config.yaml
model: "masked image model"
dataset: "regions of photos with short descriptions (Visual Genome)"
train_examples: 203450
image_size: 32
grayscale: true
crop_scale_min: 1
horizontal_flip: true
method: "mae"
mask_ratio: 0.75
loss: "mse"
encoder_arch: "vit"
encoder_norm: "layernorm_no_bias"
encoder_norm_position: "pre"
encoder_activation: "star_relu"
encoder_mlp_ratio: 6
encoder_head_dim: 32
encoder_fused_qkv: true
encoder_bias: "all"
encoder_qk_norm: false
encoder_parallel_block: false
encoder_inner_norm: false
encoder_patch_size: [2, 2]
encoder_layers: 6
encoder_width: 128
encoder_positions: "learned"
decoder_width: 128
norm_pix_loss: true
decoder_layers: 3
init: "lecun_normal"
residual_init: "scaled_by_depth"
optimizer: "muon"
muon_scale: "match_rms_adamw"
lr: 0.0015
momentum: 0.95
nesterov: false
orthogonalizer: "newton_schulz_5"
adamw_lr_other_params: 0.0017
grad_clip: 1.0
ema_decay: 0.995
steps: 15400
batch_size: 256
epochs: 19.4
lr_schedule: "cosine"
final_lr_fraction: 0
warmup_steps: 1540
weight_decay: 0.1
adamw_weight_decay_other_params: 0.05
Rows from block 0 of the decoder of a small masked image model, named by matrix and row number. Rows with one number belong to one neuron. Each number is 200 + 20 x the weight over its row's rms, rounded and kept within 0 to 999. All counts start at 0.
After each neuron's rows are labels from the 100 images, of 14848, where the neuron reaches its highest value: "strongest on" is what is common among them. Only what is clearly more common there than usual is listed. The data: regions of photos with short descriptions (Visual Genome).
# fc1: MLP up (decoder.0.mlp.fc1.weight, 768x128), inputs 0-127
# fc2: MLP down (decoder.0.mlp.fc2.weight, 128x768, transposed), outputs 0-127

fc1.439,199,190,207,211,213,187,221,161,215,183,205,193,162,175,227,205,168,189,187,207,175,163,166,185,203,221,224,199,169,229,194,206,197,219,208,208,195,189,205,177,192,165,211,134,209,165,182,198,176,191,183,179,170,213,227,214,220,183,194,197,230,186,229,198,209,192,218,181,209,186,218,228,225,232,224,219,191,230,190,172,213,201,197,204,218,223,227,222,167,212,207,202,197,172,204,220,200,198,195,202,175,207,207,245,200,225,240,214,218,223,203,220,170,187,209,215,199,195,194,202,171,163,174,194,205,193,196,175
fc2.439,197,187,180,204,227,201,220,242,188,207,166,210,218,189,167,204,222,208,185,190,199,197,186,191,198,227,195,209,228,203,227,194,194,192,193,218,216,186,190,182,216,236,188,224,213,194,200,208,186,209,197,219,216,199,164,155,185,173,209,215,189,194,173,198,200,186,175,234,171,232,160,185,188,220,195,213,200,175,215,173,201,232,192,179,213,202,202,216,216,181,189,165,202,178,214,208,224,228,208,181,233,186,192,195,139,201,234,181,238,202,218,177,212,186,179,173,231,156,231,207,218,206,223,205,230,209,188,208
strongest on: text has "man"

fc1.427,207,207,171,222,213,190,230,191,186,188,192,186,217,239,220,191,202,222,200,199,217,217,215,194,194,228,155,209,198,216,188,164,187,182,207,188,177,214,207,240,230,193,209,214,201,253,230,205,187,202,200,196,183,204,206,173,176,222,180,209,201,207,212,177,224,211,188,199,228,163,209,183,232,222,213,192,159,144,192,176,215,212,180,202,192,163,216,210,177,191,189,202,165,188,193,227,204,206,210,183,231,210,154,196,186,217,208,203,165,219,237,179,204,202,204,204,218,207,231,190,196,235,225,182,226,193,204,193
fc2.427,184,210,182,198,201,216,230,159,204,182,221,189,196,159,188,221,144,177,198,202,205,223,212,166,196,214,237,221,200,230,200,177,180,234,169,197,219,245,213,202,215,193,199,176,228,210,156,220,203,203,205,196,195,182,212,212,230,207,186,208,169,196,227,203,213,179,203,223,194,182,200,189,212,194,212,180,187,228,167,236,211,237,205,186,204,227,198,179,212,184,209,169,189,225,160,226,187,213,176,207,179,190,207,202,226,200,215,202,181,201,197,236,195,193,203,187,176,208,175,187,238,210,204,185,183,180,183,234
strongest on: text has "white"; text has "clock"

fc1.234,223,223,232,216,218,227,226,188,157,211,184,189,211,197,222,201,210,190,196,244,215,198,210,160,175,207,194,160,201,221,171,201,189,182,163,164,193,212,219,187,218,203,210,191,181,248,187,165,162,233,180,226,171,205,172,197,179,215,221,195,189,202,211,235,205,212,176,223,203,195,228,234,185,254,213,158,205,195,185,186,221,230,195,194,204,159,190,210,215,204,195,200,164,206,213,180,196,190,217,169,191,195,195,190,203,213,182,207,206,207,210,213,181,201,171,187,214,185,203,183,202,211,222,195,214,210,190,187
fc2.234,186,205,196,224,218,194,160,195,185,194,238,196,216,166,207,212,190,203,201,187,198,177,230,212,216,166,220,243,195,199,211,204,195,185,182,189,198,195,199,191,236,181,183,194,224,178,199,213,198,141,210,191,178,166,205,194,247,194,214,213,178,218,214,206,181,162,211,185,221,184,190,198,205,199,194,205,202,231,235,217,195,201,221,205,188,202,191,186,151,207,218,205,210,178,176,233,167,230,165,220,184,208,222,192,229,178,195,182,180,197,227,206,191,234,199,215,187,228,189,198,207,195,193,205,246,169,192,241
strongest on: text has "white"

fc1.734,167,201,208,176,219,204,228,176,196,176,209,196,188,207,173,198,177,138,212,192,194,220,210,241,172,192,195,213,225,213,231,185,180,188,225,182,207,218,189,223,175,223,220,197,240,211,182,238,229,215,166,174,219,175,237,198,168,223,210,206,222,223,203,181,211,184,200,195,214,202,196,217,184,163,216,162,204,195,221,204,202,224,203,213,225,215,194,166,247,205,227,178,211,210,213,206,201,205,218,194,201,191,187,209,179,206,196,200,183,159,243,199,192,218,210,212,187,217,220,186,198,212,188,181,166,188,183,195
fc2.734,196,223,202,183,196,203,204,209,189,187,227,201,222,216,228,210,198,200,198,220,178,210,212,218,199,248,200,209,186,188,186,203,182,193,198,215,235,218,198,189,192,172,212,200,198,202,165,166,162,202,170,196,173,202,175,202,170,182,198,216,207,144,229,180,229,221,176,214,215,210,173,220,208,202,247,218,182,217,201,186,239,186,215,189,188,218,207,227,219,192,169,200,218,189,221,230,186,176,194,207,177,195,208,195,204,186,210,231,180,194,208,204,222,187,184,196,157,164,165,251,217,228,163,188,175,210,211,211
strongest on: text has "white"

fc1.67,207,211,163,213,198,205,201,151,215,201,196,185,201,213,205,242,209,155,230,198,204,180,173,192,175,230,210,187,193,212,211,164,192,194,238,222,203,175,181,226,205,179,233,242,208,217,205,182,185,173,209,227,179,200,208,204,253,225,202,209,215,211,195,191,220,184,181,193,210,239,195,214,180,244,225,185,204,228,217,178,210,201,190,169,219,214,210,192,209,199,197,184,208,201,184,164,203,177,204,199,201,204,203,205,190,207,182,169,209,200,194,191,226,230,159,210,175,180,203,200,157,199,186,205,176,159,211,222
fc2.67,161,208,179,175,241,245,204,211,193,213,226,178,183,215,203,196,174,208,171,189,187,184,187,187,191,217,178,196,224,157,210,168,206,234,163,200,213,201,198,201,238,202,210,200,225,208,211,212,212,185,203,193,205,223,193,163,192,176,175,183,226,227,232,217,205,183,182,212,229,202,179,185,207,207,178,213,186,206,219,204,199,214,215,232,178,202,232,204,196,179,217,182,225,218,198,181,225,214,221,190,188,191,168,198,202,193,188,206,187,232,217,203,172,194,184,152,266,207,210,189,203,215,205,196,187,160,202,219
strongest on: text has "sign"; text has "white"

fc1.653,108,197,183,196,194,189,200,173,182,197,185,191,189,205,162,202,179,227,179,175,217,178,201,206,206,211,201,172,202,198,221,242,178,161,207,185,202,204,231,183,235,186,191,188,174,194,200,222,262,219,201,179,206,181,189,192,218,182,229,192,204,202,241,179,192,224,188,190,198,210,190,226,188,227,227,190,200,200,205,190,226,234,216,207,194,205,213,210,191,205,207,206,206,236,205,211,196,178,204,179,211,222,168,204,197,209,208,240,199,204,208,209,226,200,225,207,198,211,186,208,207,214,239,188,174,188,188,230
fc2.653,135,204,229,199,188,218,178,233,210,179,182,193,194,191,229,202,233,152,212,223,186,202,208,216,227,186,206,254,201,190,210,193,216,188,188,156,210,177,200,209,197,198,199,206,214,225,210,201,176,183,207,198,220,204,218,195,182,212,182,217,196,204,189,218,222,192,245,231,167,190,226,208,239,203,189,231,193,199,191,217,152,182,195,212,196,198,172,205,182,194,212,210,200,170,205,205,197,203,162,217,184,188,207,189,195,230,185,180,184,211,207,168,183,227,186,177,212,166,207,188,189,206,169,178,244,203,216,213
strongest on: text has "sign"

fc1.722,352,193,214,207,179,200,203,203,241,206,200,199,212,183,212,207,164,192,210,228,199,197,172,177,193,199,213,197,172,196,195,198,169,186,205,195,170,196,214,198,210,193,213,176,200,197,204,207,211,202,205,198,197,212,202,224,227,200,187,197,196,213,221,207,195,210,204,208,216,184,201,216,206,215,171,208,208,199,174,162,202,180,205,185,193,206,209,186,165,196,225,190,191,216,216,213,208,203,209,188,218,173,201,175,227,204,193,180,205,208,198,197,224,186,181,177,201,218,189,202,175,199,199,203,182,195,199,205
fc2.722,247,203,190,196,202,202,216,229,156,168,209,193,168,209,168,187,217,202,187,180,168,185,221,241,203,197,222,209,218,237,208,199,182,243,200,190,214,179,180,209,204,187,219,202,206,211,189,180,210,202,198,209,224,208,169,148,190,209,222,200,214,165,199,198,195,187,178,219,188,195,200,183,211,187,200,203,158,200,245,221,230,231,199,212,220,213,216,202,216,224,186,200,155,200,165,156,191,214,181,204,174,188,208,187,179,210,216,242,202,201,192,219,163,202,215,212,213,176,200,183,229,191,186,202,228,210,192,210
strongest on: text has "sign"

fc1.43,210,186,170,184,191,239,196,166,153,198,190,220,201,214,189,213,220,193,217,181,198,210,183,196,206,200,171,219,181,236,211,179,213,155,186,205,205,169,222,220,214,198,202,168,202,187,210,176,181,203,196,195,178,197,204,190,207,205,198,230,195,212,228,151,221,205,175,211,201,214,207,226,221,187,246,186,189,236,211,173,177,176,205,218,239,172,186,168,193,180,202,170,185,203,169,174,186,188,204,184,214,207,185,189,208,243,241,204,180,234,214,174,193,177,185,193,183,215,220,217,200,189,214,207,217,238,202,186
fc2.43,185,196,215,211,188,187,193,201,234,179,206,209,201,202,231,199,194,209,148,173,196,195,253,210,202,244,249,223,197,230,225,184,190,227,191,148,208,227,259,187,234,173,183,199,209,233,207,229,203,213,218,198,208,202,239,195,191,196,184,170,214,203,169,196,188,220,196,208,180,198,188,196,191,206,199,192,191,172,193,203,189,229,177,182,193,219,198,194,217,199,194,197,208,217,168,200,208,204,166,210,170,220,172,180,185,182,190,204,188,157,179,202,208,195,200,182,216,213,211,193,210,183,167,212,198,161,196,203
strongest on: text has "white"

fc1.379,204,201,224,190,184,241,207,214,195,164,192,199,193,222,236,217,190,209,166,226,183,214,185,234,213,200,195,244,214,244,212,164,191,196,168,181,180,178,206,178,214,209,226,213,157,204,203,204,184,203,207,175,163,189,222,186,213,220,187,194,212,209,218,223,211,164,166,199,217,234,213,195,219,194,201,220,189,159,181,187,232,201,219,204,206,196,220,187,190,198,180,203,195,180,199,212,200,253,172,156,155,195,207,215,160,226,189,176,212,205,196,183,214,220,218,209,179,192,225,216,192,205,198,207,195,202,199,208
fc2.379,192,191,207,182,206,170,205,216,188,203,199,211,204,216,193,213,192,223,208,198,223,194,214,180,198,182,224,198,166,218,170,212,191,198,228,181,200,199,211,194,201,206,189,224,239,157,184,227,173,207,177,215,181,222,208,214,192,188,211,176,191,175,210,195,191,189,164,231,251,212,227,190,232,239,188,220,202,196,178,201,195,183,205,231,166,206,159,186,204,212,182,193,244,208,190,226,202,251,183,183,143,195,192,177,183,175,190,232,204,180,202,212,163,160,191,212,206,212,205,216,209,228,190,208,198,207,230,205
strongest on: text has "man"

fc1.513,143,199,183,185,175,226,215,212,204,215,188,177,192,172,177,204,194,219,187,237,171,183,213,190,189,225,199,201,198,183,202,215,118,203,199,206,170,212,196,217,226,211,218,175,178,214,234,200,211,199,157,215,188,199,189,183,228,186,213,218,205,193,189,199,197,201,220,181,218,216,221,211,186,227,209,184,228,192,175,178,222,219,178,188,189,192,223,248,199,186,190,151,187,201,212,179,185,213,200,167,222,193,200,186,187,196,208,191,212,187,233,210,223,201,189,203,187,214,166,197,211,210,166,229,175,186,182,190
fc2.513,177,195,211,209,232,201,219,220,242,195,218,190,195,187,223,217,201,190,213,153,207,195,188,180,195,219,208,234,192,190,200,178,182,152,213,150,190,182,212,193,193,204,178,192,202,150,195,185,170,193,239,204,194,233,196,199,168,197,193,181,206,194,191,212,205,200,190,205,204,181,210,200,206,239,205,227,208,206,214,212,193,143,225,245,204,193,208,162,214,228,229,187,186,198,184,236,187,183,197,216,196,169,212,193,187,225,205,203,200,228,186,174,195,182,181,225,208,167,239,230,197,183,214,196,222,182,217,202
strongest on: text has "sign"

fc1.46,194,187,195,193,217,213,215,200,212,189,170,180,207,244,209,202,256,240,186,228,188,217,214,224,217,214,211,207,185,236,208,189,206,191,198,185,160,215,214,198,199,211,213,227,207,218,192,228,195,156,198,200,198,240,186,168,214,197,188,184,211,199,231,187,209,211,202,212,205,187,196,216,200,206,202,215,195,170,168,198,182,218,196,188,182,158,220,148,204,225,187,170,209,192,226,213,211,230,200,166,166,159,201,207,186,214,200,196,206,251,210,191,188,172,237,214,193,204,222,164,198,198,185,193,217,212,188,171
fc2.46,194,216,177,211,202,225,187,180,174,192,220,165,212,215,188,209,176,213,183,216,200,188,190,195,192,200,200,225,179,202,179,216,193,191,202,167,202,237,197,207,229,183,198,180,191,219,144,218,170,213,189,181,160,206,206,238,198,182,219,189,199,179,202,200,178,178,184,217,227,203,200,194,219,231,202,218,200,212,198,199,223,204,228,241,223,216,186,201,166,211,183,184,216,202,197,224,197,231,175,215,162,191,203,171,205,163,178,208,180,194,192,240,202,202,166,216,194,245,171,198,209,222,216,212,189,187,179,262
strongest on: text has "man"

fc1.272,204,169,193,234,171,220,232,172,196,187,208,182,249,210,184,222,143,208,202,208,215,200,168,191,196,201,198,197,203,200,190,204,257,187,187,171,186,203,183,201,215,173,252,160,222,228,215,217,185,179,185,209,235,225,225,206,201,217,201,197,203,210,201,237,182,201,206,190,200,192,190,175,217,224,188,180,179,217,207,183,229,203,202,174,196,166,189,170,208,198,192,214,198,206,194,214,210,216,213,180,225,185,205,169,228,193,207,175,185,208,226,190,191,192,153,201,172,224,233,217,177,201,187,212,207,225,198,193
fc2.272,219,213,245,171,209,194,189,225,194,176,212,193,205,186,192,163,229,189,198,180,157,218,207,219,214,234,166,205,159,231,202,196,205,179,218,186,190,203,243,229,211,198,176,182,237,173,198,179,202,201,188,197,232,188,201,201,198,207,194,218,178,175,215,182,194,197,192,221,242,184,210,195,211,198,231,169,168,222,187,216,193,200,218,196,258,200,232,213,193,214,165,205,198,189,194,217,192,194,185,235,176,187,183,219,185,191,183,240,212,210,187,215,206,222,209,158,192,180,204,197,182,187,193,174,193,179,226,205
strongest on: text has "sign"

fc1.156,174,205,188,220,196,177,208,169,202,172,174,232,224,217,188,194,206,184,213,200,172,161,206,186,170,198,210,176,204,219,243,219,158,173,181,209,206,196,213,183,241,178,197,184,214,205,220,201,189,247,209,210,177,213,241,195,209,200,201,198,183,209,210,177,200,239,215,173,220,219,220,171,186,204,193,178,180,231,223,171,209,205,193,192,175,182,192,206,187,204,185,198,158,201,216,145,198,239,221,206,172,195,186,210,218,205,187,209,200,197,195,198,184,199,211,210,161,172,172,195,209,216,248,208,185,197,204,217
fc2.156,141,208,209,234,176,224,197,201,192,190,206,211,187,178,205,185,171,166,185,164,189,189,188,197,190,140,186,215,194,218,191,193,208,235,202,181,210,157,200,192,198,215,207,209,221,173,185,244,205,201,193,212,195,206,210,166,183,230,228,199,206,236,191,238,228,224,232,181,191,183,210,207,194,230,171,210,186,171,215,207,164,206,191,191,192,217,199,182,216,207,191,197,231,228,174,211,198,200,194,228,207,213,168,192,217,209,193,177,202,167,178,228,212,229,180,176,217,197,235,182,200,198,215,190,208,193,198,225
strongest on: text has "sign"

fc1.148,195,204,205,220,188,194,182,181,186,209,216,193,179,219,184,199,193,214,232,182,234,206,197,184,173,198,191,213,208,182,165,163,206,208,214,202,175,192,216,208,228,213,225,212,195,198,182,225,197,180,213,209,199,238,205,200,201,210,194,203,212,214,218,193,297,225,230,204,191,232,245,195,187,220,189,196,221,178,189,187,197,180,186,201,173,206,216,178,190,182,193,180,167,223,198,212,288,212,198,200,183,190,202,208,201,188,187,220,221,202,205,200,215,194,173,199,210,215,166,191,185,194,195,214,218,210,197,180
fc2.148,186,193,188,186,193,205,214,213,223,212,187,182,154,208,213,185,181,189,186,201,236,168,211,200,203,194,201,190,190,200,197,211,187,201,164,206,213,211,185,208,214,193,200,240,217,210,208,237,200,196,192,199,195,168,166,197,214,189,169,217,192,216,217,192,279,147,159,200,168,177,222,170,179,158,216,224,204,224,212,209,221,152,213,183,186,189,209,200,242,189,202,203,201,236,220,188,229,190,227,191,217,199,190,229,216,209,211,210,176,191,188,241,190,202,211,175,196,205,211,206,199,196,191,182,191,201,207,206
strongest on: text has "sign"

fc1.132,209,202,223,212,174,235,234,168,182,208,195,196,219,184,208,194,167,189,196,242,203,178,232,171,190,198,198,192,187,205,222,161,220,193,202,191,174,171,234,187,227,169,242,173,209,224,187,197,176,194,219,203,168,238,252,192,221,212,169,211,200,233,229,181,206,196,189,188,192,236,181,216,208,213,221,193,219,219,208,206,229,187,232,207,177,195,204,215,193,210,208,217,176,223,184,217,190,186,195,187,217,213,209,213,197,220,224,193,189,220,211,188,216,205,165,164,197,182,155,192,206,181,205,181,222,186,215,213
fc2.132,192,191,178,218,195,188,174,167,217,199,203,202,212,188,192,200,186,218,237,146,207,207,189,201,229,211,203,198,195,208,214,237,212,212,214,161,225,184,190,162,218,241,178,237,196,141,175,181,182,206,187,210,217,193,200,193,240,215,238,185,220,186,174,209,174,207,203,191,210,193,181,203,213,217,218,172,162,234,200,219,181,215,195,226,216,221,171,200,185,194,217,207,214,234,171,209,202,221,203,169,225,201,224,216,204,222,173,172,180,206,191,200,190,167,194,196,214,214,189,195,200,226,213,161,209,189,216,193
strongest on: text has "sign"

fc1.421,197,198,112,189,193,230,193,191,217,228,203,223,192,193,171,198,173,194,211,214,240,211,179,176,178,168,174,188,208,176,213,202,185,281,205,135,198,188,194,187,213,208,205,199,187,208,193,197,213,231,167,198,182,196,188,199,222,189,204,217,205,223,208,196,211,199,204,199,203,213,209,188,178,239,179,207,237,192,179,187,203,197,209,200,203,196,197,225,193,218,240,177,190,223,207,196,199,186,220,163,220,200,206,182,196,182,195,189,194,222,220,194,213,198,181,202,191,235,201,177,197,208,214,199,217,188,198,219
fc2.421,177,216,169,179,249,219,211,214,221,176,211,228,202,192,195,216,197,195,191,208,183,199,205,164,197,236,247,211,190,200,144,181,217,214,195,127,152,187,202,208,208,173,219,191,234,202,189,231,169,216,224,198,193,211,207,184,182,188,204,183,183,181,163,208,187,163,193,204,227,181,194,184,206,212,200,211,208,229,223,226,198,204,174,244,201,204,197,215,177,218,184,202,221,203,175,210,187,197,177,208,195,222,186,188,212,200,214,209,214,196,188,220,173,238,211,204,193,202,180,206,206,195,194,221,218,194,222,192
strongest on: text has "sign"

fc1.467,173,189,214,217,197,172,171,202,206,171,179,196,239,201,187,221,163,264,198,200,205,192,221,175,151,186,215,194,194,215,186,190,172,218,213,184,177,223,205,214,215,185,230,216,188,226,204,183,189,177,196,201,179,185,242,205,230,194,202,224,192,204,254,213,227,216,173,191,203,203,205,191,215,209,239,200,188,220,205,171,202,180,201,216,184,192,212,205,177,205,202,181,188,216,207,226,143,199,208,177,218,209,166,228,196,198,172,218,170,179,201,197,212,220,194,209,203,204,165,205,207,172,205,216,208,211,172,209
fc2.467,187,210,170,218,191,191,236,194,217,178,238,193,206,180,171,212,180,163,185,198,186,209,180,237,218,205,197,193,189,239,207,209,202,224,186,211,193,197,201,153,229,207,211,200,207,189,175,225,184,195,184,199,227,193,200,176,209,239,226,149,198,203,163,226,230,233,216,197,190,188,214,245,214,229,187,195,211,209,190,194,199,209,204,159,170,197,200,183,183,196,170,214,213,192,210,199,181,209,197,191,191,202,199,188,208,201,196,155,249,215,200,216,145,207,167,184,200,211,221,208,204,216,232,184,200,203,213,220
strongest on: text has "sign"

fc1.725,190,175,225,209,195,198,232,227,193,160,181,235,209,239,201,196,197,217,225,209,193,226,181,201,205,192,212,161,186,183,214,141,194,201,203,195,182,175,194,198,199,171,202,183,177,230,204,175,185,219,211,208,222,232,187,197,219,188,198,215,178,239,185,208,201,184,198,208,180,187,213,218,198,230,184,212,181,223,218,194,200,226,194,181,182,140,230,189,222,179,194,191,214,175,210,228,201,194,198,206,184,237,210,191,225,168,245,174,204,176,233,223,218,190,213,201,206,178,190,192,184,207,204,187,185,206,160,230
fc2.725,212,220,235,169,214,167,180,212,237,196,222,214,204,192,165,209,201,193,237,220,193,197,184,198,213,228,217,227,185,174,191,201,185,201,209,225,183,209,193,175,178,188,169,193,228,212,209,214,204,213,200,185,209,173,240,195,240,176,217,206,191,182,228,206,210,213,199,180,197,189,183,187,234,175,165,191,172,223,164,215,216,237,194,184,219,202,215,177,233,184,221,175,185,171,183,206,202,179,214,168,224,195,199,223,227,177,178,202,181,236,198,216,193,217,186,194,221,190,197,196,182,191,204,219,242,167,196,163
strongest on: text has "white"

fc1.488,188,188,183,183,173,200,215,181,191,190,174,178,193,224,169,224,193,185,191,192,191,216,199,182,206,191,192,160,202,235,190,202,171,198,235,171,205,182,219,229,218,192,199,192,217,215,204,234,221,198,190,218,163,206,209,203,232,248,173,162,199,211,179,171,205,197,201,216,190,178,230,213,216,173,243,184,156,223,178,168,201,188,209,222,190,174,208,207,198,217,238,204,176,209,207,196,173,192,205,173,184,203,198,221,174,189,212,216,182,192,222,158,215,186,234,188,176,210,194,232,178,202,179,227,204,202,181,174
fc2.488,182,186,231,225,207,222,222,166,221,215,232,201,192,189,219,232,173,186,206,186,196,210,214,170,175,185,222,236,188,174,209,165,190,203,233,184,268,183,200,216,163,221,203,193,225,214,201,190,184,203,215,200,195,217,231,204,180,170,206,188,216,238,193,182,185,230,189,225,172,213,195,189,176,198,189,216,224,213,216,223,191,210,215,209,213,221,206,171,229,207,180,180,209,208,172,228,195,207,191,179,173,213,201,218,215,161,170,210,164,179,192,198,175,188,173,199,204,199,211,214,236,194,183,216,202,180,182,196
strongest on: text has "sign"

fc1.592,201,202,214,182,209,191,215,221,171,183,159,228,202,171,239,184,213,201,231,199,160,189,187,212,186,220,219,186,230,194,181,210,204,213,169,198,196,228,216,193,222,191,220,167,209,212,184,237,194,188,179,206,165,176,198,187,205,177,205,180,246,223,225,205,186,203,199,178,164,251,201,237,214,200,188,187,214,204,191,169,198,185,185,171,212,186,161,215,225,215,202,234,189,223,217,216,203,185,199,232,179,188,176,207,205,216,177,177,212,204,186,159,222,239,180,214,191,210,173,200,197,182,218,213,192,204,186,214
fc2.592,175,167,198,199,203,191,188,203,186,178,213,184,181,179,210,188,216,204,214,189,206,194,213,227,173,207,196,209,205,216,195,181,203,219,202,209,200,173,199,224,217,211,189,194,227,214,209,238,162,191,213,199,172,204,221,151,203,230,244,227,210,257,189,221,194,192,181,191,208,228,170,165,197,235,197,211,199,189,221,212,212,150,191,225,228,195,159,210,179,230,171,198,213,218,193,205,212,162,188,210,182,220,188,170,203,203,195,181,214,190,183,186,198,198,187,178,217,190,248,218,212,227,240,198,211,189,218,177
strongest on: text has "sign"

fc1.373,190,193,197,228,201,185,197,186,195,202,200,191,180,227,184,216,184,199,228,182,236,210,199,203,179,201,210,179,192,205,196,160,202,214,214,206,184,204,182,224,214,184,216,221,232,216,174,231,229,168,200,213,171,193,201,194,205,200,212,210,203,204,198,202,70,199,199,186,188,191,216,198,166,208,179,194,223,202,209,202,213,170,200,184,176,205,226,200,185,189,185,216,170,252,210,213,209,181,225,183,216,216,196,200,213,228,202,209,209,180,188,209,210,196,206,206,202,218,191,213,198,180,219,192,214,178,196,176
fc2.373,208,187,202,177,165,195,197,192,211,195,200,211,239,170,224,170,204,221,217,224,178,219,196,206,193,214,181,176,186,175,158,208,172,187,228,217,211,206,204,176,189,220,222,179,181,191,247,187,211,182,207,182,200,201,216,161,214,208,175,206,208,186,216,210,153,196,180,199,229,218,177,188,237,210,217,192,187,202,202,170,207,233,173,232,209,220,207,189,140,211,219,211,241,180,206,200,192,165,186,222,201,165,186,210,197,206,212,211,195,211,202,202,201,213,184,245,212,187,172,171,216,221,197,213,196,220,226,215
strongest on: text has "sign"

fc1.760,207,196,185,195,207,181,205,151,203,219,209,192,220,220,189,238,181,199,219,178,235,210,217,181,192,214,166,196,195,222,190,184,173,200,216,189,168,190,206,248,214,201,219,212,227,225,208,189,208,198,192,196,175,194,225,236,193,204,197,210,186,204,205,174,191,233,185,211,224,199,215,198,225,217,242,184,175,163,209,185,237,195,217,190,210,154,198,212,205,193,169,187,144,212,200,215,196,176,201,172,220,207,165,202,194,214,182,223,135,195,232,221,206,219,175,205,188,187,198,191,185,209,201,187,208,181,211,220
fc2.760,194,230,190,222,220,192,192,162,200,196,188,217,210,145,210,213,176,200,211,202,189,223,192,190,223,236,210,226,192,180,184,179,206,217,206,207,198,222,213,180,180,183,223,220,208,220,178,185,193,239,221,189,204,179,204,167,212,214,175,150,206,210,199,207,180,185,216,202,223,217,180,200,217,198,187,212,214,198,187,203,188,240,192,234,195,222,194,209,218,208,235,165,222,187,159,193,195,214,193,171,186,199,195,237,189,212,193,190,211,219,202,183,166,191,160,208,236,192,189,198,246,204,164,170,170,214,193,237
strongest on: text has "sign"; text has "white"; text has "red"

fc1.580,187,214,182,227,196,180,199,218,161,178,208,175,185,222,164,194,205,212,223,214,218,176,192,209,196,184,205,201,213,215,192,194,199,202,196,195,217,177,192,192,190,182,191,225,202,186,202,195,205,216,195,254,189,239,190,152,197,233,178,204,201,245,213,248,176,195,193,201,172,239,217,177,179,154,232,190,226,227,199,201,198,212,213,168,203,203,190,208,225,194,176,168,211,228,194,176,194,195,197,189,192,213,207,170,180,215,242,220,208,170,223,176,192,171,168,219,207,218,194,200,219,224,198,172,217,183,184,207
fc2.580,187,213,210,160,194,207,217,190,195,218,176,252,235,191,208,171,176,161,202,193,195,213,196,213,179,217,180,222,177,214,232,231,188,165,189,167,186,220,203,194,213,207,211,206,196,197,202,217,231,204,189,191,168,165,200,205,231,203,213,212,191,217,198,191,221,202,224,202,173,200,198,209,169,173,218,186,189,186,180,227,226,183,242,195,209,233,184,214,162,184,199,176,176,194,214,214,208,187,198,187,154,216,213,199,163,206,206,198,216,175,210,196,197,191,175,223,227,155,200,234,204,248,189,200,197,223,207,222
strongest on: text has "white"

fc1.279,289,211,220,209,235,236,215,198,180,191,225,198,200,189,171,204,177,187,197,182,173,223,185,206,201,199,187,198,200,215,187,200,321,175,225,203,168,188,206,226,189,202,226,158,189,182,163,206,188,178,203,230,222,243,207,206,186,191,171,214,207,211,198,201,204,206,191,195,195,191,191,200,187,194,203,216,204,200,197,203,202,174,183,196,184,184,205,199,199,205,203,191,183,206,184,198,202,189,186,189,201,211,183,211,188,206,211,206,207,210,193,206,209,220,212,218,211,200,193,205,219,196,184,210,197,199,188,180
fc2.279,247,168,186,203,218,163,170,209,145,196,166,207,192,223,224,171,207,196,198,171,169,220,229,223,201,220,199,211,222,223,186,185,268,239,191,180,192,175,199,215,191,170,220,221,206,240,241,200,203,193,204,165,194,181,186,207,196,223,214,203,216,176,200,205,197,203,205,207,206,179,176,200,198,197,195,180,206,187,212,224,228,209,204,228,237,201,186,208,199,228,202,191,190,195,195,190,193,209,215,206,171,227,196,189,179,218,195,223,187,191,186,212,181,160,192,159,206,194,217,183,205,190,213,223,183,199,194,173
strongest on: text has "sign"